From a checkpoint of a small image captioner.
Model: 9.88M parameters, encoder arch resnet_bottleneck, encoder norm groupnorm, encoder widths [128, 256, 512], decoder width 256, decoder layers 6, decoder norm layernorm, decoder activation geglu.
Training: muon at rate 0.0064, batches of 64.
Data: trained on photos with spoken descriptions (Open Images, Localized Narratives), 203450 training examples, 1.1 epochs.
Rows from block 6 of the image encoder, named by matrix and row number. Rows with one number belong to one channel. Each number is 128 + 32 x the weight over its row's rms, rounded and kept within 0 to 255. All counts start at 0. Numbers have three digits each. After the name is the row's rms in percent of the matrix's.
# convs1: 3x3 conv, stride 2 (encoder.blocks.6.convs.1.weight, 128x128x3x3), inputs 0-9, a 3x3 kernel for each
# convs2: expand pointwise conv (encoder.blocks.6.convs.2.weight, 512x128x1x1, transposed), outputs 0-85
convs1.94 094:128129146116086106103114084105152120095104089115129136064114115102185049187132103083071093152151129154103167128146118103096077113108128143137113119152112158152104085128113130094100108127104093075089003133057063113123139164108164129119145142151101105116104135130126154141
convs2.94 096:119157113169182109101126139149134123118146236156160101145132041134169127255152107150134120123104127108106167176197129125132105112126135128094118044130180106120172122122125085197014162163102129123134145121116157122122126098130127147074110116113124114119110095
convs1.95 090:135130152109084065105105129133150136116114134130123117055120091069147114056087079163163148142053088029073034119123104117123091127108071111111148185144151087080103150132133161146149108118101144152090117111091211130213159122122142090165150079134080093097127091121129108156
convs2.95 089:126109132113050114034119146138126128138169083126139129109101099133047112125145141130159124124110126136160135095230127131122110128100122128121156062133091074088138148120127065137084109078115094130119019135124248132125125089128153162132129127124195089195126123
convs1.96 098:146119123154123139122086085143155131164121115167159124189193118179126062168142160170171059119125150154106147130128107134098128161092112095114158091119119127148131134101181097118139142123092186153116200216201118065134151126139142131155115172147166120130133119103118092078
convs2.96 093:140111152152165146149129127158131140141176069079122152127129183145158139071118142130188145129138132117032118113139163129121144128131134125245099255138114139107119151122128152103160150112092156126132074121124094128142108130126127128166127120111120108158131114
convs1.97 103:094113105114095166120162111105127158123122152137136181085099143069097129135132085149100097118147105152211129136133120133133133116120125114147141045099093065143121120122137110099127141131114034061107128157144158152240110156165103122102171180187118138136103128150109149129
convs2.97 108:095110134100134122119128105111119135123107152116127121132112124127069128143085115109102134136082129110118093068081090128124086096133104128128115072126155134109112138131129109147087126143106107150088125123129097126132085119125085086110095129065135159052130131
convs1.98 099:117141091131114107124116105094115120135138136148136130095139125054119089102109084126080095114115101174065104119134152148127151152172173090082053133109106180134091093115110139138125139129113108109104091211132114175147080125086079157120113119100103121106153132111166138127
convs2.98 095:127092085176103255089128140119128141109130135108121113130124139132097128148102148128120128134125128116008111165128113138126104120127125121157114086123175089119122235162131189108061109108157150124134101137131077126127128111132071183196167124109167140082128122
convs1.99 098:149100127135128104123116176120098113121114149098135139138116086171124121142151136103091067040127066142140102076091144104109107095090124109130158084089107090122078183123125119127084149132088177121112221096134199137141080137115057115117101122085138107137129126114082072109
convs2.99 090:151083082155109157154127133105127122128126088084136123130142136143153127152120157135084128127180123179145208139095141127142158221122123113163145147153070137099167132145124129068118216123128120152189092131137109130128091123126131107115131136095154165107127109
convs1.100 092:107084139154076145207129176127172171140155141162198146114149147161165117060073038107096115121107133075098160183137113141128140172119108100105102174136145174118172112123141127172140139104142231087156255000165244163171080153169109103147131152170106097132141157148157122136
convs2.100 087:119197210156134241071132131095126156121089167091145136134140227144134126103167129124094128127110126125085153040093162145151090126143140152160099182116157131172130115177126154095213172094114144128081211123134191122126132110128150091100134125124117148123125161
convs1.101 103:131112087121116135113099101147126114137110112109119096141138116067063100237229213073136127072092098113123117106099122104119131101091095143170118160139147178152087142131122124112119111108069135052065052000086129132220108105110109120089085075125165158111160145121135125088
convs2.101 104:109115084096066101138112153116135131116179148128129109114125058131161129131124135125160127127135129118143167134098069122131123173136123125068121132135153111117101121138118149127116108164133147202150076140126107133134155151136181145171145127190142141074124130
convs1.102 098:096109048109152134091126124092136164115143126133159108097119124128168150150148135160183185162131118132152115148121138132141134120160130150177129132118134138159127126110126118151149103116139224128075185152124162178205115137126096155099108134132126106087116125111114124127
convs2.102 107:114140154092116055162137113098136125128079093122119132115097021126114134095138123128122137127136127108179125061137115126128093051129131136070129161129133172123127114114128170109132145143057114122146207109077101122115102128121196110150120112130138130205110105
convs1.103 096:147130102124173113159173160182156154180139128152108147157120104156136047151078087107139090110185096115141095152117134119124138123164116133122102128171050169174124122121172135127136161133170130119189039130097152126164121132140127158121139122128120128140096154131140172170
convs2.103 092:136150160172107209136127154172133125130160109097130127119119132124094127146148078126164128125148128219157180078078208128115150166122120123129124000112089112094150147112128141102137141172111166127153165128143152136126135097131099176129129140103061149056137116
convs1.104 103:109134128146146160137151148174153149173128162148139144107081093106138042102096077166159180147134128155194129134168122129109133130115133090077165081111145056081148069101128096105125177162142213214112098137060000106106165136159094123134151135184104101114144125138207197217
convs2.104 114:124118120132136053122119139111129126105091153125130141125112038130127128065134143126117125125148135121139083148130163130122130115128140148146154142140130092163116126144140164127111147126071137154120255122132167121125117066129083103137137125145175120183130143
convs1.105 115:110119109090113130102147124102093118136124133123122091124184081144194216069101180113126168187093131161098132116105083127096090112097117109142137125164095076111076157148159127105114128125087122176087078120066205232255116104113124077095115130121126135119124131116113141104
convs2.105 104:132200095100170136061137123118126125118115102061125112136107104118139127189067153128136120127117127100255072189178181124128105115129125094105118021120094144111155123093119134075118161099116118106124139120123135124116124104119123086117127113140108096132118132
convs1.106 099:123141193188176202152136134140139143142177156139167147117132119076124139038182129114128127097132137097065072140145165143128159168163158091107043219152097165159142142126144140108079142151151145121208103092130178138114153129147158169145118129129135134138175141149138125119
convs2.106 094:124115104120139097138125123102126130127160068104116116143082134113121129079067165133125126131160131131204119165169178124133108153146128123108153057129090142104073067127135087138146130162102083165099051133119222129132113125129029188130115131155144151108126106
convs1.107 092:110142128137142166102124150193139175150121164174161131106141130051102124004105144143109144153075152147049140109152178095123142079129135102090109135103127129097131091061081099115111097086086132153106233154120138146087118162141132140112174148133133146114159128129147118091
convs2.107 082:111092083040112076144128167164113127115146102122110122134126120131120128137163177129084109128159129169116125055099120127166169210128141131244120239167057103168134146111124154142074129175156149124126183140131175130120142177144131149150141160099089106201136162
convs1.108 102:136131139168134164150151131130115099103105099129123110104098155098152150155139110131130189144119148173095151142165132146115136172164141147102124197114154184152125125129084158151131196206161224151148255145162215170107173144136148144145138111115142131114156124129127125108
convs2.108 111:148078126150183205148132182140138130141128149141145116131155212133106133096137143131143125129113129130165130000116148125131156053128121118084138106130141125133139022130125086063225129146104137157148170131097069127134077170129139114122130147118121113128129107
convs1.109 095:117128164181131162105121108137123083141111117122133085153132162187133155213227193101102123189120127091129152121128122127151108127104113147154145129126160141143105134127123106132131067066094087112134212191125154164136116130152164157132091096137153134130170138137129095067
convs2.109 099:112128158118079112129134145132138133139133204104123159130123075125121130199078171129148134136176136111133068210150133122134123115143123109120142119135090097131119129142132167191077094196073090149130154134123184132112126114129106185101122151142106153148157107
convs1.110 104:094145122141150173157138179169156131154145159168152166108145155173164229152168181108106141119130155118104106157152152179140182175186180128127116116141112131108080129183150074102105098118099133192246146166222167227189151158113137164148129139136127141157137133139135143138
convs2.110 104:156147142162102068078124142126129126125121162058104125135096174123128128173129146132118132131148129101069121155185255138113098112129156125204144171123129125142129098144136135147063136195067146112136070130129121125151136090135119139167135131106206179081126171
convs1.111 102:124137137109179107160132089150144143157119133153125152169131136096122203149151141143134069111163055167127044139144143143146140124129128142118134130149140141116137106085133116109158158120150152126100199167000255122000108125141114157134176146090136148140135150150165139148
convs2.111 104:134126101166186107141135129116127117138119056139140123127120135135122130104139131125146124130117128121174133153148133124140152109121130094117136220143141110130127070139131138144197115062098177185127193131133137138146130144131103132138152131167090116144153146
convs1.112 097:155178146171142150180179115140140134148117120136118109098110113141146124201152156099148134112125126158093113170179186147111143141130135137177116090120079118148102120122122107144111109140096165223196229069198255226172117143124157113163150154122152186182117128128129133109
convs2.112 102:145138119114133094114137147145129131140152135058150134133132255132134134066125117130124129142114135140164057170113175125159144182142137126194135102132141088128114112116129132162119166085065098166123127143105092128131118130131135128147120135158090117188142207
convs1.113 100:087133065084112137073118125135169140134148164126171157138159182103078105081113107153158141166143134174081156123135076094124111129128115174206192168154096152136105127103117120114133129106148178175170070144167169205139150134169158123123177194178142119132126117137119121142
convs2.113 102:081087186099086141169140126151127129137105143142056125136116163088124128124111118137110119129081128120066096131157140129149085135133137126177118061151130096133128121142130174208086076229159163142113112131106142111101139090122100182129141124144155141195128132
convs1.114 094:146139150209125184150120136115123135101134146120129147166140156169112071118066101162137128174127113130108146136134168125117119089102098130152106154148128118118133083112107120153127152170151052045081171140163042095175069127110104106112056099088106110141142153168101114121
convs2.114 106:127110183127146061086128131107126129119144132075143127129098079117144130091064145137089128129155124120151088091162095127117080157115117123161143000109173110156129057128134186143146106078092109090123057134148173130132130106143090139125145133150192126083139078
convs1.115 117:115138160063083090087123113114128138125110136134150129088116160143163118165118142107105112130127086137115090126146130106121142127117129122129159093113128096102130106152165072116161082106148110146128147094000147127000127142114161169061116143144113144161063095105084128116
convs2.115 126:140133184100050148108128106178129120120150121207120129127119104123134122148118144123161124120133118120149092254194116127122107121115131118130122197103122112134118009123118099115125156127217116136122253127101114127128136108129119146113120127111176099223129098
convs1.116 094:113154168102087091119100184097143087086122099099070089159152224128185135214110117112103124154099088140112071133144111142123136113143132084101070112151103108130092076067069084141122117080101151175171218186039187191124128136148136133115125067078109086110097094104120092097
convs2.116 092:138159164130076049092116099112137131148164040075094133112143163107115124117108146125099117146141125078084091051047255127170061135131134142114139113131198106099144110135128109175206138114182090109109067124125102129129116190122084120156108126134140119088121133
convs1.117 092:143131126124099085125113091122121139093135127121071109131137089172167000169145107096066137069108000114120159090119119136112142127120143092142114139144108142152138146128126122124052141150131201128160137109137255082212172136119104145112142154154152168149139127085107113094
convs2.117 095:102103114089136219121115148149116131134098230040083147128126211127156129113134150148160129130128129125145118095114132131135106106122138118164123034129174149122129139129137145156140108089000104175094104132125145132134137157137086123133144147140205159071127141
convs1.118 094:083127135114122206109127155076091130109091124129103104066094246105130232117130235154159099111130097129129114075112126137135144139120138045090167096116172108101190111123134088110125172186195118095049032111121054094183107127152125111103067151134134141144148136171153128155
convs2.118 094:132135119119121077123134117132121125122116109095139132128133098128100128162186124129090140132116128156076134062145098131107161107126105119046127134128128089140123093153128034087110170094128171134163040130141089129130154124130112026139143129129169135091139160
convs1.119 095:146151085155137131130171073102120106078119074093132133128113125146122115133129082120126110102124115061107067158159121125155149110146123088132108113127113084095056091097089110136110141185112164193161138120094071123104124141097149143117078112097134154128137155138151163115
convs2.119 119:122134101128126185098115151155136123108087181138112122116151157130107127149161169124123117128123134186112105239153075115111057149123159126036131112125148120138148242144111152121176109147126172106123068124136132126113107109141139083164179116164143101066115081
convs1.120 091:127106076148115111151149111129115096111101122114143108041089123045106060079098026110152097146062116172153159131126146120105093180119130102121138169119141099067067137106120141099132138106169126109089223000207209182110146129065134101098139100109094102097107106108121121106
convs2.120 088:156105158147123140134133128130128134130146124054124129142120187132154129119154120128126144128127131129037115138108198141114162071128098152161138155126073169149131170109130067101079067123109106132128181129097148140128184134130131162091119130161131136104133145
convs1.121 102:089112114111123137043097110145127147124126135101130157183114047145094069114110122095135099117114121067104065117132109144152117108133122141156175114101131100078110077118133073101131082082097178153081159097075160174082079115121115101113111084100122108134102140169094121140
convs2.121 102:115156167117096219089152126148130132124155151121143141131087193113136128149125124139069140128124130125101132168092168130120068146127150131123103096137162126137144199145143188123255076088179133112140088122142153127130137158130184082153122121149188191156133123
convs1.122 098:116136134122098112128131149114077102122124142121155131140111101170137080222189103144135110120050130134082082077090076156146114125136108132126146030114087121152133173154162116082113117084112154164174255125145145158113158105163177074152095101117173142147126114122101102149
convs2.122 100:144126110131114086183135138124131150123144149211115131136142255123118132162090098130142143130090132096155084255123181139132140086135112140139107074128118139147132234129142099069218121157095108103091126133165149124125129146130108131074126130132175095194118145
convs1.123 094:126110159121112103115118102134144105152118122109102085155140168150062122182137098166095144122096095177108153099140129104090161124152100149143124090092135100126139113101118092128128086098125098153183173100194143085146120134157150134142160166150156187183121105087115118141
convs2.123 095:133124135097104191183129105143128130147127091065104165128131155104176130083129102126172131129161138185114123150164112130121132140132124140184134065127132121102146125117146075146135139215145155173146115128091161128142131095131147168089124125148117103159129161
convs1.124 098:081123129123120117118090076158179174144162125153136109113186159069105153003138159136135158155130099124145153162151147176107151174119134162153156111106085129125118142116140146139114121112124141171159163173120121103080166161151190143167184142100130103124138131123170132128
convs2.124 097:159138150122224155209128182131130145137172122045131129145127100149144142163147171124128145141164130145073133099103061132122118122140137115178133139155175104155197229173125123144042106075133162074134163130140116130134101105126162099147137127118105111058130151
convs1.125 094:149156116164147169175185062141150138134155137193158147126114101127118140094046005137136144128113136128083129153147124139172143130157168140121122128117118135081100103137116090086110087106098153176150117063139181190123122129140156133143162133157124146151138145138101139130
convs2.125 093:138118151092162068106131139098134147129122105164150123140136154133100134072088131133177135135132132126127148176088076138133165106135154171122110074150110142107108151120133172117075117115125141096090000128125194132127153135128061153131105114144104121136128167
convs1.126 098:072102080055108083097128110153144164141115136154125128160154131164160132162175105136134121120140114123125141126141148070104110134141173152099154099113142102069091124119133131140130112061113128204106113183130139106133113074094125121110130098116130125104125140103119133127
convs2.126 100:137131155113149140154144132180127127118114111073136117129123053129146128126134134119103127126117128129103156079111255124118112101124129134116141106127109112147160084090128057122180130168135122162151098130077147138148148104125133108116123136125085114059129122
convs1.127 097:099130097165157123143154169173136149126130147143140152196098130145160109100070130131160137137114159119136118140148143158163178153179145191139159167122175197165255083100107121103120149136128134085054133117160108071106112139131097152122133173135113192117115143073143161124
convs2.127 103:128141097105149139100130106084130124112120114174134116136154065128094131122125119130119134132127131124126051128113065134110071118130137113058131089124133106106135111104129155128063153140053149181062164118144135125114070122132068118087116125098055127183122106