From a checkpoint of a small image captioner.
Training: muon at rate 0.0064, batches of 64.
Rows from block 2 of the text decoder of a small image captioner, named by matrix and row number. Rows with one number belong to one neuron. Each number is 128 + 24 x the weight over its row's rms, rounded and kept within 0 to 255. All counts start at 0. Numbers have three digits each. After the name is the row's rms in percent of the matrix's.
After each neuron's rows are labels from the 100 texts, of 14976, where the neuron reaches its largest size: "fires on" is the input token at the peak. Only what is clearly more common there than usual is listed. The data: photos with spoken descriptions (Open Images, Localized Narratives). In brackets: how many of the 100, against the usual share in percent.
# gate: MLP gate (decoder.blocks.2.mlp.gate.weight, 672x256), inputs 0-255
# fc1: MLP up (decoder.blocks.2.mlp.fc1.weight, 672x256), inputs 0-255
# fc2: MLP down (decoder.blocks.2.mlp.fc2.weight, 256x672, transposed), outputs 0-255

gate.2 058:125154120133160115155128123123115141113132137081165196120110119132128141139159174116160120118131118103137116076150183156177122098130137120080109179156100151126111124122111103124107123103086098114123148181112141128132153189174108119180123104067123103097114143094164133162140112141151133139129146116111190151150106135160136147118089128125093122134124127142114157136165101172101119136128134120112118106097126099162116138096118126089111190135126184121140120109123143133130134125119121180102125123141166122113141112101130142143129080114110109143103112121131143146110100137108118145106125092137133120105097123135141126130121116185094145110173119118089161154120136135104136124128061113131100121121107125116155112132132127153118128098138140179107091139132115054153101113135148
fc1.2 062:135130133111167132101130140080155135129144132113166177116157152139093104116111121116152137126122091132126126128140154159167146061144185123117112104131130144106107128118114165110141126148096130117150167130138149121086138146130111120112149124159133107163169115126108117124132095138148138109117123115136133077094116133097116129095099127153099151117140092132113174075112078155139160123156137124099113124126105118158187137137110110099104145118145141090162136108133130116117135173113084128073161106120140119083160116135098115155133107157119132087120127102146131129118130127120113147127133121169131142133085117139136118155121120142070135158143103149096094136094175115093112136153060100161112153107143082112133117110131179094143146118147100153126098041129144109158118123151143
fc2.2 051:136140136122128116128098105129175132159135114126129109163126136160128128133138085161141150128157125142132111146111113109167105141115108119122131096132101163115121166153120149140139084139137099110125073166115132121169175154091133117133114139092167125151150143102116110087144121162143115130146139165144145126219129114128134118104102119147080150120146093143093112151114144100126153147172117102152152141114111160108139155122185125076121129125094065112150144118144146120131104097072138133101116092124120115112168103097165096102145139125130121087144135133127140183141122127099156131031122126076141141154133119164118132142089156105106112128112101139129134124118141131111125129198140121137157134149137111109058142114165136113120090118130126145149100140131139136130125126123152
fires on: "of" (71 vs 1.8); "to" (28 vs 0.2)

gate.634 113:145120128149124127155094118059126122159107157162096162144096117141152152140121124113135116142137145137133126107128075120111140134137161129141099142108125119135140119116098116074093098105114132108161151124124052153143135105115098108131137154163121112151123122118123107154085135167148123122103084118120142123170119112141131142112150119118157088115162114176091139121113124123109144084137135168114159119113094124154076135117156120123153134132146121136123177131149129116106147113106123119171115078114128156127120074106159121087129072153123116126168135100084109125160160166134169153111154114129113145115103072108134109160150098113108103149089114158091115138130100116122115095131157120108119136128112152142128124157125156129147150118089119098109131197155169105180162182117114
fc1.634 116:135123143131126114173109108118139129164100129164095148131084141152111110113124129150145129108149115122139112127175104125135120113129141152167100111093160124128136134123166113097122137147154187140145152125118096115150096167086092089124102143111124130166130130126141091135156109157108106120086083124117182173141120092161115112133091133120182092169145143124123133134152139137122157139094143103098149144131099100096111119121132142111119157130150160126065128155172126112148123123093141131149158075130094108112083077104141103131100072130100121133123122134112121118171159146177158137097149109077136122118163118149122119164127109126111126167092115129138111126135105146150122066099117120113096125104141141190130152189113135154161143122101089123120138166133130146128129144154102
fc2.634 108:161138063099119166115126082141112170175133100109078164127132144180101141111118080134096112093099142114131145130118124165147146163131105085150088149132158138107129126109141125105134143140146143153149204159116147116093126136093105113095098117138114137122123139101123153170110154112116129136084106199127171174130149171141103133114113144123119148141136144176103121127124164136094085106129096125143111168144115108173048123118082128119117116104165142136108128136152141116144129116117127165144119124136098134143105102156141136168141075092125128123108133157130093148130170084139105106105146113131137104144113121143128126137142138162140135103120125131088140118093145114155138120163134142144092146148117147166125096097127150131089136121152124085145137118141147089121137141142129
fires on: "consists" (44 vs 0.1); "," (35 vs 3.8); "are" (8 vs 2.2)

gate.489 102:138115142112088151144129135076181138117159130139137099142096112110134150115130153103130127152128128169088117172124122100163110151113153177126129141095107174174181102088147118096125128136151122089162149083144091133143158145147105083082100107127102100130090106156130160144113114073165140097118127141141139129154151102116116128129128105115142080097141120124115171119167129127137095100141145127144103167135117122133119152143145146172107147110134137144166084121141153150150156106139158148120133076098186102113132108107164124128105118118102103127142161099157108138111151163169160131138127135174139145128100134153118135103078119165147102139124134095142098121122129175135075134101155151089148120121110149127151138110098140139107166130142114136139115097161119096155144153135092
fc1.489 104:147106119123109154158112115125156128122161114108095103136067110107115143084142189099122116125110129137071103202137140117159134131125137133170135156087110160126161107109159123145104157127113129143143132101141095130137154176115093126082045120159109108144137115110115126162135073107154078090118142164144164132143150087138136111125119145111130102130131105126102195112175121126161134133139158132142101193101091139117115137125107133173107164116100159151135113159140124135156131131133142161124146089121170136115126090126150121117113127124096069118154158120134079123146133136128147165139140131129144157125111124131137117128081113136169123128146133106142156113109143160120096134113130128104164122103104141146139157105123131143111147153156078139123091103134138098119127135166114
fc2.489 103:131119147139116121170118124097144141109172149068113141126101127107113140130121144109124131134077112173094119168111123139114089138097136138171106155112142163128184090099131115111120169119152132108134156127146116114122117171118093111103082085168123113153128108123155096150095122141110099136118071146140155100130177122129127132102127114127133132148128159102132188135160148136121140148170118103153053123139138122096132133130151095122083168119132150130150123176096149148110113096091169139135115099097158137137099094131162134118113160143131111082140161139146100113151136098106108124116133127122129127119145115167057134133126145184165109137136123178144106122113143150097150155136144168130158154082130115111132127109101152133090132144156142138141136068150114110136125143110139
fires on: "consists" (84 vs 0.1); "middle" (14 vs 0.2)

gate.22 118:121155092120128159136133138144125157143120129116104139160080162125145116125127104077092128099121150148163115091186103165125101149135060144176102128141150190141090125129142111139107128140131135138130080153102125141149157131155160132126154093135107095127135103109148163105161126114120148130147143134129142122193125145140142103123153124157110089145150126111116113139106075093153096133114136103108132134137119080128126125170088098110112104140159145107131100123130103159130135167145115125173115111136146095127087136162144132123153106160119146115118141123159113115135065098112121174140131135155099096121108088124102071116108147101141103126146117165099152141147150139137102146136105108114149116109141124107156165106108112140202118088094135115107128124094126075159120141169152
fc1.22 117:134107154117172098135134139089102117097121159090115103160119125127174126142104165114129123186107146162137131145094146113153116132115144143137103127159152173130140095099078159094138100150106141139138125153152126171138159116118157084122134131128133175147120106134080131159120115108100136150099130106122154183121158117162132128067133158133146102115118128127129134130091151097149109142126135114153101161089125142085120144080147132106118163134148144113098110148125142181089116108112143116156155157155163140154136077108153118181138123082098119091100129160098107134109134133129096162117087134123120137089148114168152146093135121080118133117149057095116129150125132137160141123150124122118157132139105128113105102139117121123130132145119129099145125125169119089112118123061083
fc2.22 118:147128118124137147095133155121112119133101141127173135141113125124088091116100174151175103164108184139134127106100119126139119140123139120112122145164131107131089094096141145123123083112156119107116155098143122120095180138120138149120126122130156153131140135111072154183140138057116144117128146142121119145116120118099097145191107113064128150105143110142153143118095186152124181156151143129128139151082116116114091104115124080094126142129165140124119108112128125158087114096122158140086133153132124097152113097126108118153149155106071132125128149149145142175122140106135135170109188134134127135120142178158095169126124127109132120158124150120137135100095106107116093139154181108120145110132156161101140099118155153131109118159098126131118159093158087140134139104112109
fires on: "find" (61 vs 0); "see" (26 vs 3.4)

gate.657 104:088109105119148113148133133098183120075078129144116164092114105145061123101135139151141102142113118163143118175104117134144156124115112122121127100073160125073143124134158116132078114125117135135150133138136130119099118124125111112131081155126146132122154129118151091109156114122141115124131082139147110180133164150149134109129126125083099151112192135130126124140118133139130154143125119143141140157100097121163091121129124126111156128104106139133126111167162083113173101124163142150148160095127112139124126109139135120134128149123149119131116140091173104151142116137103085187137075102113117094129124086084123086136112153113094126101119114109170099149135111095098095122178090159124136113136151124142158133117083174097140086118126125127144154172124145116089117146074110
fc1.657 104:159125104147153129161079140101172109090107083147093150111102085132111139107124113145119109151122140133141139198126117121127126097118125175155103125055127123134119124118131116164130091109120153153161154144162098107106108134133128154119128141139150159139112141158159078146157105148179118125106089127128161168132114132121102150127162096119122072136182110134131127112130120173145125097125116110138161177110138131121052167098123108141127142136078133121129123171147118145195119117126121127161136104139113144149137101150168120131161114093131118139135151125136067154146125171110123185108120128108090113127136131126092122109148131167125111122112121108164095110102117125121086097130115132128107140113104130126173107145121167103139133135125118113110165141125099112124101129115071
fc2.657 118:131095112138177145135104128106127128148124135099101155097111137147090131108110152154103143151136141116108109144105128144172114150107154135148108139120134143152156097099091116157145119118126146142148096154108115104099141141111105198083087125205155128121112117121170181118151136153120123094117092177118122130142099153130130126104113123113160129131148170136136133117155131178100124135172121112131110198127152151136094158118073125110133130120110120123159134147126155127109111121130124080122135082129098157104123141128177105155116122121121090138127185138115085127112119114085099162158133141096120096104118109113100090120116141127145121158095120138131136127109096170136087117120148143157126154142163113134121103078046137131115180126168152104136151132134125140144115146163116
fires on: "consists" (98 vs 0.1)

gate.370 099:136064140090138123180155150078114095144156125102102130152105118144152116135085102130142088116149142125122111102112124152149122131104130115173083100126164106107119149103085129125088128032140165135153111151159127114137144158096116125126105132180122083155099129121108104188089121140147171122126119137097141145110127116122142120151129128148135118148112109161146123118131140114086118118101084123152135129168126124153156125101127172098125103142131132172092100124132139155103145116130137152122099129136150132144127100082109096105121114104109116114116120102087210125149091133101104096136094123131136131064129117164146120127141110123145159057177108134129118140101145172159128126115110126115138139132083143117091135131135126120125117131103096136137088107144128123107124141150118
fc1.370 097:136124106132160120112111125126132114121141149136117105136124142150086137149139142150120121136098129145118103132113175084120161130151114129140122128132101147120140122132112127125140148132110079139099192103094110127111108160137125110106144130123144141117152136126127136100166078090140122134113142120104124109161152142094077129098165102104147114093150120118096118160141117138137143131150142153151153132079074092096112107153093088101121085121149117101121144098110125106126122108140159129126168146085126169098184139173163136142145142132138085087125191119126115116166153116165162123145122128090121121129089188116137114139133153138102137183169137155139176150143183079155156117133143166149148137124104144122157150149115140143114158175170131141083122140110080091171128133109145
fc2.370 102:133119085129154165119068140148105139156105127117114110102099125090138108115149142119147159148118177059141121096128119131118131168168140145125128184176086154141113121134173096136133069117110123157101148123130121154133121118125153111129119107125138145121106117157115119132122078137107147104095148117142111122124138136146112117074103119145153100118122128126109113127167128146099135134103146112090105074137171097169154161139103114143094108149118122126111153102118124099093131137091153099164144144107143149119138167086142116106115166078168090148092115092158099172108178135139138128165111111061125135131138158097088152170145141152124142155131107087169128155153122141106131154129140139123104143121150153126153124115093121149148124119128160155174132142134160106132161148124137
fires on: "of" (100 vs 1.8)

gate.436 077:135144097116095088118111077097132127058114138131103117138127080118118112130114128130125126162100100108163110162130155143151154113205108139144114169132131114146165123131194083142129147139165175121114104072096143162113137165122146100117124106173115111132144132176092124091123118136097112131098127115138131147106110104136135149081152121125114144122117107136163149106107137110153081176133125138116181121150129111115146123176116130087183102125104189099094082127101164160145122119133089162114100131114136130138112142153128099117089095139126119146130135136134135106130141117124098098119135166123096135098119141123135143137129090142148125157163132110094148142167111114119129137146148114095139125149163141110137161099103111123082112148102096137144163175142155131119150149143115
fc1.436 078:118132164082095110145111109186141189110122089138121132102134160098113140135095105117154155103127145114136172100145099131100133100153124121133133079083164168131126145142120164178133127155114117150097121134083121114132204135158127112164142132133165138085132117079144145126141104067083143165152163146139127206139122156127144105164116087107078126159122135131114122160127106127103124133117132112123103126142108125126094077118143105125149108178137147120167112129162148132113148128140137103154121140104112127108116140132087154136098157184121133095096140118118121148139129096103122147133139125125131109137155141135104109131122158102086160107148104114143118195100106135100127144105127121129112113067132136121109108144161169127118117139121143149141109124103159121119087130112121
fc2.436 068:129121161147114097104134100150111121112112121139149128082139109113130160157155132126116153118099140127120176173142147127116129089140102105179092089118139157097071086134131133113063124152133172142147147134141090141123146120163124115102102106138118180126124113107133126153115156137087161054139138133120093142095143144096134099176101099112121145143104131128121119132163152134150132179147159124134134114153161143164153097117121131161134173125155167106123081109125084097121155088134127120146098113125152101130133111105158148085131101130133108110131119128127119189146085112104120109154170128117147118127125119101121125137106159093087152109191126125084172128139128152145127140144126110129154129121166106109143110161150155127145090135113084115135158130132130176153133112090161
fires on: "the" (99 vs 7.1)

gate.180 079:127129105102110107086114121134113141134112121133119157095135155123113164136129114123154107101124211120126150104120126096127139116095181103139102092185136123086163112118151109152122131129149105110106108124148131172085129149109106131097136107139088147125112109121173116122152093118163128071117160137088158165132134154179115149133108129136060131176169144144118135137134125145157116128039149100118179129130161159110132128109123145145102134134144131150107151094139138109138143155164115113101080141130158122164123142153107113139135148091123133147138108115135127135114113105160153135137108140121122143138143126126127115134124133111117100137131155160131094092185120116070133134157146147121160130104179141146106142173129141145099080153180137097127134087148125109130101098109158
fc1.180 078:117148149131125131131121079151112124107102089123138137134093117143110153130121179105152124135131141133157115140144112151153128125159083119110116135089109063120095133096072148136140116112177121097121146114121141113151146134130162133120090178139140151132142139126080124094110129118125140224156136134106123103133115127117119132121170142171106160063144150160125146138130189153154169136198115145125085151155133120112129137129126114154110085165106162102137105109128150088127096123119087147135161147081129123125152120081144141131133107157126107131134133143094118122108152147162147138109167133157134158107144112113141125133133110159134142124137106108141130156111147093148132068135121147117111126120091082148161143113123110101149132138114087081176106154145092133098135131115093
fc2.180 067:118127140120094160169103139111138145158113137130139128144118102133119106104128146119152140086119082095145166117099144134147160153160116090163115123086093132147127160082107129107121119116138105106115175143095135109107122124147147119208109163112187135106137119092103132097127138094089133148134111117135095151127138116112118104131098142156150128090141137110170072106171167117126137126127103139143127072130107145148104136086079102135116131127141123104137131109156130122114145184118151153177169113108120124129132129139141105172147151135081158120104128131105125138138140137140126151121128059168157121119124101129099113173162168122132134176138130132129096121076126135143122171121104130123093175094126108143133185152138098117157134132083082153159129134155150143135136108117139
fires on: "the" (88 vs 7.1); "on" (8 vs 2.4)